config = dict(
    encoder_arch='crnn',
    model='encoder-decoder audio transcriber',
    dataset='short read English sentences (LibriTTS-R)',
    train_examples=26041,
    n_mels=80,
    hop_length=160,
    input='log_mel',
    spec_augment=False,
    win_length=400,
    tokenizer='char',
    vocab_size=32,
    encoder_norm='batchnorm',
    encoder_activation='gelu',
    encoder_depths=[1, 1, 2, 1],
    encoder_kernel_size=3,
    encoder_stem='single',
    encoder_widths=[96, 112, 144, 176],
    encoder_rnn_width=96,
    encoder_rnn='gru',
    encoder_bidirectional=True,
    encoder_rnn_residual=True,
    encoder_rnn_layers=6,
    fusion='cross_attention',
    label_smoothing=0.1,
    decoder_width=256,
    decoder_layers=8,
    decoder_norm='layernorm',
    decoder_norm_position='res_post',
    decoder_activation='gelu_tanh',
    decoder_mlp_ratio=6,
    decoder_head_dim=64,
    decoder_fused_qkv=False,
    decoder_bias='none',
    decoder_qk_norm=False,
    decoder_parallel_block=False,
    decoder_inner_norm=False,
    decoder_positions='rope',
    decoder_cross_attention_every=1,
    decoder_tie_embeddings=False,
    optimizer='adamw',
    lr=0.0015,
    beta1=0.9,
    beta2=0.95,
    eps=1e-08,
    grad_clip=1.0,
    ema_decay=0.99,
    steps=700,
    batch_size=48,
    epochs=1.3,
    lr_schedule='cosine',
    final_lr_fraction=0,
    warmup_steps=140,
    weight_decay=0.1,
)
Rows from block 4 of the text decoder of a small encoder-decoder audio transcriber, named by matrix and row number. Rows with one number belong to one neuron. Each number is 500 + 25 x the weight over its row's rms, rounded and kept within 0 to 999. All counts start at 0. Numbers have three digits each. After the name is the row's rms in percent of the matrix's.
After each neuron's rows are labels from the 100 texts, of 14976, where the neuron reaches its highest value: "fires on" is the input token at the peak. Only what is clearly more common there than usual is listed. The data: short read English sentences (LibriTTS-R).
# fc1: MLP up (decoder.blocks.4.mlp.fc1.weight, 1536x256), inputs 0-42
# fc2: MLP down (decoder.blocks.4.mlp.fc2.weight, 256x1536, transposed), outputs 0-42

fc1.323 090:511510519534489561514495495487466474478526515496525562479502508488459487507484505475482472495510531508451472439496490506466539495
fc2.323 086:504539496509502474506544524510518482495520505483515472487446530481520483500532474496481500521520542488491471505487510494504530489
fires on: "u"; "o"; "'"

fc1.602 107:541463471502508481483531483512504489465479533467538495494484522486530524534520493484496492482509477490524480509498445483506504540
fc2.602 104:470504460528467486510494483474527510492482488492517487478547519491462472499488508497486536495453498488507507470502482473513528513
fires on: "l"

fc1.69 099:500530527538549522524535528509539517502512532471543480449500522502532504491552473521481490507488517445461499496496516452506511504
fc2.69 091:523542500485534495484519511529517514498526511460486512550518508507531490470527486512491539556539526451459507485489454493475532485
fires on: "u"

fc1.494 106:515484536525489514520497507460499519551500486496533550497503509476549499525536499495464470486481492521504507527473485506522541519
fc2.494 106:497531468531472477485487544494566488514444479510491527503508455481487469475486553504427500496481541484491505456537503461477493518
fires on: "s"

fc1.762 098:493532478444477542503518463484509509527477498540497491520528470521486481482458480491532493478522486497552495517513499489485488487
fc2.762 098:538518463492502460483536489516453491503507505484531517545518479525506493459494479484473469483545484504471512502526480503514520459
fires on: "'"; "n"

fc1.34 098:512517476516470519538504534494477513531507530505490481534424487529470518521480516523489480484485492531517482523501509497478500526
fc2.34 097:488474458473486479484520499512488510490494504489518515541550484543474493463492509474482494487487479515453482522519459458511473468
fires on: "t"

fc1.562 090:483524510555499519519482468506514484501470517471537499523502486448534477531511510490507485481484500491502548520467484500459506563
fc2.562 098:523538531468518491502507494497450509536530506475513485492499504549501498494515536495498491493518502516528534501466520550504503527
fires on: "'"; "a"

fc1.448 102:494508473486508497512566529555521482485478514476511537525499495467441462509494512452507534549518512517474544501510485511511438480
fc2.448 101:512527518491500488484460482448496493479445503481486541482536477531493531477500549491463495484522551497509534535449446508519508478
fires on: "h"; "m"; "r"; "l"

fc1.508 096:488475482493494499527498530502481482507450513532446515453499466512485474504522490480474538482525490496474491471469487468519511502
fc2.508 090:451525466518512493506519511505515444503464507492461507526503507515501502519488529493500534500449491495541499468578473514498535464
fires on: "s"; "l"

fc1.237 099:499529487469515512523497545503521510481509552522481468476448503487518539498513489472499487488477484511513503557470494509475468500
fc2.237 100:452552465467499484459438487498503473526546464477524486520443515514508497485544503525554530484480509551513520482489498495486467498
fires on: "n"

fc1.9 116:523490524526435504501506503477491498531534516494487490492525478509487506556489484480494468445438481541550506528487500529493469498
fc2.9 129:545510498526502481477474519498467508487536512513453508530534443509486491489483533531476500497483500498515482514537496474494501474
fires on: "w"; "t"

fc1.294 097:542481487508508493567490528518533520475550470486485495486476503469502490510529501459499509496487510463512487505516514490492512514
fc2.294 089:479519493505474521502497508474480491482491485502526480505507505511542497492499487490495518527508535538517514521511472493483502525
fires on: "s"; "t"; "o"

fc1.749 092:542467492531495507478495476503500517439463579485506470474480462505481523496522510491507516486525506472530506451531504525531470538
fc2.749 089:530458481495491506450476515441479496513494507531488468519544526515489520543517490533519520508522513507517483548514482477534535492
fires on: "e"

fc1.300 095:526487462501458518515510478501471514503468529522468496486474467495491449490485516432532531484521518491530525515500535481514525520
fc2.300 097:473490494533469471504499506487502465493495506519549482515476486498467490495499494530533530493490491501504487495519463549501552440
fires on: "c"; "t"; "g"

fc1.509 114:500467451447502498525471471473506529410542512469490474521467541496524541526481502520493463458494492533509502519481537510511490537
fc2.509 111:468499536495510481520478489474490493525500493492546487502476511522529520548457495525480465505519534482499496521503502524522521492
fires on: " "

fc1.576 116:492492486548451499512446485452508453526490503526494540482558507465517470552475536487476473479484503546538479535531464506525501518
fc2.576 119:551540479504474514475481563510493474489490521514539533537533459516526501525471531543491453492475499548523510507508456517530515473
fires on: "v"

fc1.433 101:528531454460487494525563490573507480560514497527477506522500490486482479480487505473520508495524483508525474495486493546539465497
fc2.433 100:505455510505486492518494483503464485542504477543503481501449480512501472482521502512513451491506509528506522513510477510508507485
fires on: "n"; "y"

fc1.161 108:494489472449472463501552487486434503501477575546477497505523478520516486506479519509519468478488454541496484492527508525470527504
fc2.161 104:461525494472524497491462480458518485536475493480470490501502514536494525521477452468524518493481471518519496470513491517485505454
fires on: "c"

fc1.115 106:501481472499498490503483505536512527513526476498509494503430521485503481491509486510474498490504516518499482517496484504477502516
fc2.115 104:494496510511479481536465530512492516478506458496523477484522496488550495501538504480508512555506505437481531517505517496534481518
fires on: "n"; "y"

fc1.677 100:555453495513490501547507479482518505536475507528483547498528521503551485498471492492469496487480520531528470522503436529490493453
fc2.677 088:520510517544516505438511510491480457460481523501486493506485493507466480491474570489508523505532487492487498522547458509500511480
fires on: "m"; "h"

fc1.680 114:505516481516457467495536502469499485525469516489515519531497483489515467516479507509518491508502503542490481504518471475514496499
fc2.680 111:514511507528515478512471498491487501520454505506502541487528513550511495493464518569505501479481508531500501482504467512489493467
fires on: "h"; "v"

fc1.557 115:482547460531516456479495491541512512522492523514510492532468480515500495467440477468538496527541502496507527496492458533484476507
fc2.557 116:468526481511501443492500479548492489503498457533461502465458459493500516469508490480524463493509500509483525481497484520471474492
fires on: "n"; "b"; "l"

fc1.243 106:493511472488502479525500525530501494485511504488488538513524491495496486497501524505458485514467487503443471493489508539529479470
fc2.243 102:508538463546496497519493521482494496487471474514522487481512508528526471506511570499486499522526539511503530474513496483514516479
fires on: "d"; "k"; "v"; "h"

fc1.708 110:507496455519483504505477554507540507515487501501488522469486524506453463465552517462476475506502499475479522531488465505491514494
fc2.708 102:504489499502477509507472489497488522481505509505544505530479483568498508482514570511429498474525524549495490517488494493559467515
fires on: "y"; "k"; "d"

fc1.496 104:506527483531444498506496524497513478535485516497525514509544509522478448470497552471473503524488493535500483511501481494541490490
fc2.496 096:533517505515520467530491483484517490520510505461513513478509457516488484524525536522484476523483484508474494482509500509470500480
fires on: "v"

fc1.723 096:485472529527530527460565470485463500515524514459493504516482483514505525492485481494480498514528456498534527515529493480526498539
fc2.723 097:529501525517467504540488485509516464504486527499527508557525469529510495510477488500449470507516476489518479459485476495528480527
fires on: "u"; "'"

fc1.489 100:480501497524514499469466512517500463497505491505475463486484493512442506529501452525541471493475479485488534540507521533485479472
fc2.489 101:504479477478534494486498481523497476511467518475496489463504527481470502522502452493485526487529486523494458513498497494520501494
fires on: "o"

fc1.720 107:490442504454507486518478478447472523488463527495536513553496519490525532522483520463465509506509500503515508509487502514475477510
fc2.720 100:506499528477470538509485479522515455489514546491497453509491521550498496508480502521476496511482498466493505543480475516557497504
fires on: "'"

fc1.119 089:478522437530473483502477497487494504525462526553509546488553485486515507505482501526498506503506495536511494500483464517510545506
fc2.119 092:491518504517477452519514509477493487542461486514513476515526496552504536544553507526539532486522490539477529512494478495505492486
fires on: "p"; "b"; "j"; "l"

fc1.541 101:500482547516521485527500459489505514471485475503499539473504515529481486486525499489490480497481490496454538468492504475484492524
fc2.541 096:503547519494518481475475503517540511506517489504481471474493527472490457464535511487471508492459529501444486516478490494469515509
fires on: "o"

fc1.670 100:502483510526453507558478509488457494529539538543505477531516475482487482518506509508503512465465483496532492509479536516497491525
fc2.670 099:490496446521499473455516514485506483495505547516507491553515428528515492486498517484501504492502477502519505537499470524479497467
fires on: "w"

fc1.755 105:506502521548440501523465531525549499512498505458497557483508522493452475490512552471445484506536511513487479514485526489512498490
fc2.755 107:470528517528461487513523514526487484507475493516511486518468472516506462531489571480479558526523513507475546513491519500546494465
fires on: "k"; "d"; "v"

fc1.426 096:494518559545450565481523457501511529515513486497475528514489489510455488509474479485506528466500514497472521480498503488454484483
fc2.426 099:511468490498477463496525514486489519505473525565459514492453522475499486503484479531487490522481511465492472465510542542488487505
fires on: "o"

fc1.206 103:545486497518490532511491532447474470524478515530441517481495481551473484539484504479548519445521524542512526477510483554519450495
fc2.206 095:458496522477508502504496537541520513495512519485496485523527469488473476495508508499522499513506498507485494462506529522483505499
fires on: "s"; "c"

fc1.184 104:512497526468539506546450466510526507510527491501502482504507500486523468497491481551506487518497504497511524459490472490487518504
fc2.184 101:552506493458488475492460501499477474477513508472534521470483522516521558536544456506479521502494508489485487488478495481474542488
fires on: "o"

fc1.169 104:490494472516482502463506541509516523520516493487508521459520515526502441498528519476489473496510508469449523492522497493510495482
fc2.169 102:523509529530478498509468518489508481492510440500535490515513493529509510516489530525464510483484546534494529469525518499480474467
fires on: "k"; "n"

fc1.498 096:533527500512527466509473509487530553498517508483498510477475517520470461477515487512534516466475504473503552547492518506483445491
fc2.498 099:505500553472511526492515447541495485497494474498515472455459496476497471492554482471506516529475521493431477486462541469482523508
fires on: "o"

fc1.176 112:531559517481493483519516460539519530501491507511511471528470475489502488476543525542477491527480520501489523503485476485447516526
fc2.176 111:516495492501479485491450524466459473495482526453514474499505512512524506512523466460516494550502484496527523565487475484499506515
fires on: "y"

fc1.201 088:506525481501509473516496483519546560505495538494536485497491484506460460480483506475494506476483513521508529473459435539509513482
fc2.201 093:496500499518497456558506485492460506520473459504510451531476483511496514493467532491492488485493541536516527489519501498480491482
fires on: "b"; "l"

fc1.6 099:493498464525493488472483506499529519500495526466483522477495538533472468496557493493473484534493492513458449520493522535488537507
fc2.6 092:513515503517477499525556501536484500479536550496496466499481520511511494497499504504460519521514535507458501551515470484559451491
fires on: "d"; "y"

fc1.181 105:488521480518477483489539515509531507534458522495486518518563467508504450522499478488486479465526490551502484509530465480528501512
fc2.181 103:546514552505482492524513527487500488481515481503504508528506468490483488497510488514519531494465507520507508498500465478510513469
fires on: "h"; "v"

fc1.142 102:485557524512522486511486501473502494509466532490528469548503478488513488485495474527496481518498515473518525495482510493484480546
fc2.142 094:504507529503490498512529504508494449455472512466547491511527525503527511533529515527464480510503476508498520492446524484547461521
fires on: "'"

fc1.151 096:502533503522517516514517493504511519465531491523502550508472556468528551483499488474468495536493494481487531471483477491494500515
fc2.151 089:472515536495545502531449524461474498504482515496524494484513529484515524559509517549488481538513515468510536531473491459500496510
fires on: "i"

fc1.190 104:492517483466454471487509516467472531480512524536472491497537487519497509527524515479516540507496493525496491517511549489482498516
fc2.190 100:500503549524505517491460478489505501457479496490489482501537512514457502527503486525542537483484479514487497454493482503537536480
fires on: "c"; "t"

fc1.530 094:557501502499483507506511487478518514492528538515472512505553530514522547459478517470504500533516513527527479505526559492457460497
fc2.530 091:474495478506480533502507512482495515550477455502480536554495496474456491518509517516532540463496475502500485480525502475510474457
fires on: "s"; "k"; "h"

fc1.514 119:511494482428506498514491498482478524465500533540480505535489498492524540530470490507479513479544496520500507498473493527511499490
fc2.514 113:480456509478507504503487482509511478522500506524492471458454515484499547537503492494484458532486487523495489535510499481509528496
fires on: " "

fc1.162 101:467510434517463510494530532522559524476507536476547429508478511496498450466515489462475439506507485497492499476502478483502487491
fc2.162 093:488522530510488456523513510469488504526513489546503507457480511481508451457493508494479527513510533485494473494505480465522505442
fires on: "l"; "d"; "r"; "h"

fc1.624 097:502518489544488503524558514496499454522487543473470528498494488502491502532484507467505505503474505535502479510525510501482478506
fc2.624 098:516496440482497523487496486460524473475487472527507493493511511507500459502503516435508516472497488500486519475525488540495500444
fires on: "d"; "l"

fc1.175 098:499506465544498474505519532555525538513497513481470504511464507503487474479494505456512456500528508501467491481480483523450536474
fc2.175 101:496526490492517479541494500543493531527542477508524484527490510549506518489489532508488485558498546467507518467487530508517484475
fires on: "y"

fc1.519 102:511513502513469477477476492483517483539487544524452500510510456540471481532494489524534491476524522477496505484512514483493484499
fc2.519 104:504443481500492518504504502484446465507502483510481513510515484544480482515477494490535519489463529508496463466515551534457518489
fires on: "t"

fc1.418 086:488449504496569509472487514526504477508486503499547520464481554497522504503499471476473532508508533493487505509479469488524512479
fc2.418 089:490500485549533494481482498481518484508503484492522458506488521497461486480510514513482562546532500507496491487474504527516515485
fires on: "e"

fc1.482 118:516457504500506502506499531528525526532494554473502497500460520512482478469544514494504467511491504480462468514458523531474471505
fc2.482 114:519515486498539475497491502512484500460499503479519457431476497505515549483514469560485503502485496482475538518469524508510497502
fires on: "e"

fc1.265 098:497470542513503483532530523488472464494485483532474497525479464502449450488508520483484499519485505469477503507519534489487485538
fc2.265 094:499518519511492509495510523476511500481577473483529522506518482483469478521438491464462501525490484472488484504526497511492507478
fires on: "s"; "t"

fc1.203 095:491474499536483522502496522513510509514489512515530522495558519474489495477513505506453530450506512516485534517498506515512469501
fc2.203 094:507484529557449489533502493467518488494493489503475495470507495524519467557494521499454510493524507537440512471541513500487524521
fires on: "m"; "l"; "b"

fc1.35 102:503512502473511516482479451469483494481496528496506509531504502496528574540512493521495501532540481475479505515496520494484489500
fc2.35 104:466471500504537470524484542542538482495509505511531499504485526529494511470517534531491460498507522477454488524499508511524479474
fires on: " "

fc1.325 090:514494484466469496466456525498485490530510502504476486476491502481490475487499554452536467508527493475495483479486471509487474521
fc2.325 090:493488505512497502520499483508498489522498473568559512501486495535509511471521526519486497463530499508466529538487468503512479528
fires on: "n"

fc1.399 084:512526488509483489490503513496514463492513452522492530521524502500491521494526489493480468523510511548532539525511518506461500503
fc2.399 082:516495506489477447491507530501509482509562467517513552516460484494504498487515491501481446475511491506506473520568480496510499519
fires on: "v"; "h"

fc1.535 097:536471546503487514491494536546499522525444476505530497500491477497513473463541494488432542513491493466475511518483495490528513483
fc2.535 097:462483486507478552488493492496587501500509531490554504453520507539511522462503480525528471483539469496568479505458514495512507516
fires on: "e"

fc1.652 086:486505507509477480476511511475517476503518509489515511471453485490451499507520503512514507517460491529505522481498476478521524520
fc2.652 083:490528505474514500517464482471522487521525501516482490530479486535519504451503521479525480508526520483470500502480571512511502490
fires on: "h"

fc1.336 109:517548490514491485541493483492490507520522509512481512517515465532484464515469499455510501454509534543505541510500495531507497497
fc2.336 107:494548487468485491500481496483516478465482504496513486484561487480507515497526526514515499538499550531461489483527449457511513518
fires on: "q"; "b"

fc1.39 101:509483482481536461468487458493505496500530505492524513471478543512493495483526539531480513473516473475480489469477487500523515501
fc2.39 094:496503562502493481481507496543522450509499494512511493524475505492511509471502481474478496521501520463493520524488482457534476525
fires on: "a"

fc1.178 093:507487508514494506512499498536500499506479488502486499479509496512485470475515478485478527488536482524502498517497509487494514510
fc2.178 096:509487508510520459498538479472491459516496498518523506510467530477523518531489511461454532500474556532483545485501503500516472508
fires on: "d"

fc1.368 101:521498517558454490527463524496514497496483490471539543522512510509537499483489487479461436471496489534497521515525508520523524477
fc2.368 103:505533464505469497503496493492478468550472539498486533520541453502500490484498508517464482508490498532513501518558474476504500505
fires on: "v"

fc1.366 096:548535506509541526523543457505491481457482550507522506534476505484519525483489450505494500504519506510495535483467478511483457470
fc2.366 088:516494512493481504494491500494522499530518493488507519537495500505481485524482524489492518508477502496511439526472515517528531494
fires on: "a"; "u"; "i"

fc1.333 098:494451517450528550508470453463487514488463476510541522507535500486472491523462509557469488508478493504501514476477536510528489535
fc2.333 101:496524506555480455503476495533521503481556486493476489489489535552516481490491471470502519541504489483508522524513483485518528526
fires on: "'"

fc1.344 100:501505542445534439462499502490516508491507479516480498511491522491517525522480503481540454506499479490477559527448484542455534520
fc2.344 105:519526534526469477510455493491488481517480530501456514481519470505521446498464490477504483469504490541502507534508495495502526470
fires on: "i"

fc1.438 094:487518465511473462485548520490489516560454561492449498507486501509479493459519497453477524483510508554512488462493508512493470504
fc2.438 093:467485510529501491509540455512506501476473484548487486490502496506482475497486490512515520474505508496486506487488494504505475470
fires on: "d"; "l"; "b"

fc1.523 089:475512417481524466491513480539524491492457528557529460491488440508507513513471488464480510495507532503525508468515483510475468486
fc2.523 091:482485472539466493490485504507514507508533483506499513492477519513492450486479506487501503498508517503468558454501494505508552477
fires on: "b"; "l"

fc1.129 099:502515483534516512510475491469494526479464527480555527530544499508512483494506473514436514496507504485480472484517460456498448496
fc2.129 098:522537527498483517503481505465429516472518478481483493457476488523518496497488526493540469497499521451510531496524481503521507521
fires on: "h"; "l"; "r"; "b"

fc1.291 087:494507503517480527508467525497487506520472503471505505494521535461489490494526482468537502510460489515535473501546497550485565523
fc2.291 084:565527498546513468521506492499524519537501524518519478498491477522527523511523514528486523466494513476490500559518505461522509491
fires on: "w"

fc1.19 106:485518515519548484526516511518491556496498509454480502506462497471528553497486499472516515519480491503489491489468499495440488512
fc2.19 108:511441527487522522470496517469561491500486511510472513488580510488534513532472518497483489507503480504521520444480473464495508486
fires on: "'"; "i"

fc1.518 116:508518512465496468488489533554463535532520473521489485516461515489482534506502530494473477481467480467495479517448514531458481501
fc2.518 116:512487505496521490525461516541480525494548491493564484532510476492523480504517513500502523508487555453456482480510510552506462524
fires on: "n"

fc1.270 112:489540486504452492487509482524504497499462543519507555484534480498524423495484479484451517490510508511513493452521543514518459489
fc2.270 122:508550518507467531457513462521490465522503474509517477539467524487504505489514521514485471537510480527459502510515480534519496506
fires on: "h"; "e"

fc1.465 122:523555460461493509480458490503512478501519473522518510489560478489514505500491504488516503498510496531520511464501488482509465516
fc2.465 118:497519504461505490542522459468495547473500511533492520465539466477511479512519503467530502493459515506478535454504492477504519496
fires on: "q"; "b"

fc1.58 129:497554510474490512514485484481506498516516497503521549515541497490502498500481503495531521507472472524482512460511463493514475488
fc2.58 142:533540509499536495518491517459518538460517481477500493466528467472474510516551482506514509506484499481485513479497498488513534533
fires on: "q"

fc1.564 097:534490515480489489531494465510498518480532496550468499517502527504481547479512505488540473515463472478483477516488506533492481510
fc2.564 095:486482490526538532487491513557499497469502459511495528486505483518529524473500518516515507465512529502512458520507473519480505502
fires on: "n"

fc1.629 142:505471527436471492518465494481457517472537520484529468487494516494495542508499508523514450493499462519553512534478539512530504522
fc2.629 123:514454495453516441516454516473476525497499484490533481527500528561512547520483547501501465514513493499484473547442496504526500539
fires on: " "

fc1.246 158:499514493526543484470508507471489503479468493471520461518518527494492512490515489460511483515455478483479555535492466507487471505
fc2.246 192:509481537488559480507517526476501519452557483515493549510503496463502495537507477504536480521517472510503511478502464492453523505
fires on: "a"

fc1.505 102:477530490536469547552508465472493487569523528516483482502528497503506469530499500495503455466435486492561491506514504474494508468
fc2.505 098:498516474469498487489509525526512505523522497507495491552535479569495476498491496516472513514515477498494467519511501520509512478
fires on: "w"

fc1.355 107:505524502499490473510472478505503542521541475494496531523555502513497482495473500508479509522450503559514541475495464469490523490
fc2.355 103:502514487466489494514480429465515518454515547546509491454529474474520494493501485501503515532484480507487491478513499480462494518
fires on: "q"; "b"

fc1.239 125:498504516496530478461518447521487484478494503455488490502494506477506535507543480502498518499521493513494506476517473492511474514
fc2.239 129:478535525520484527522499497540500465488504490505496518565487486499494493496496477470462518514529534467462534473477461530523499517
fires on: "a"; "'"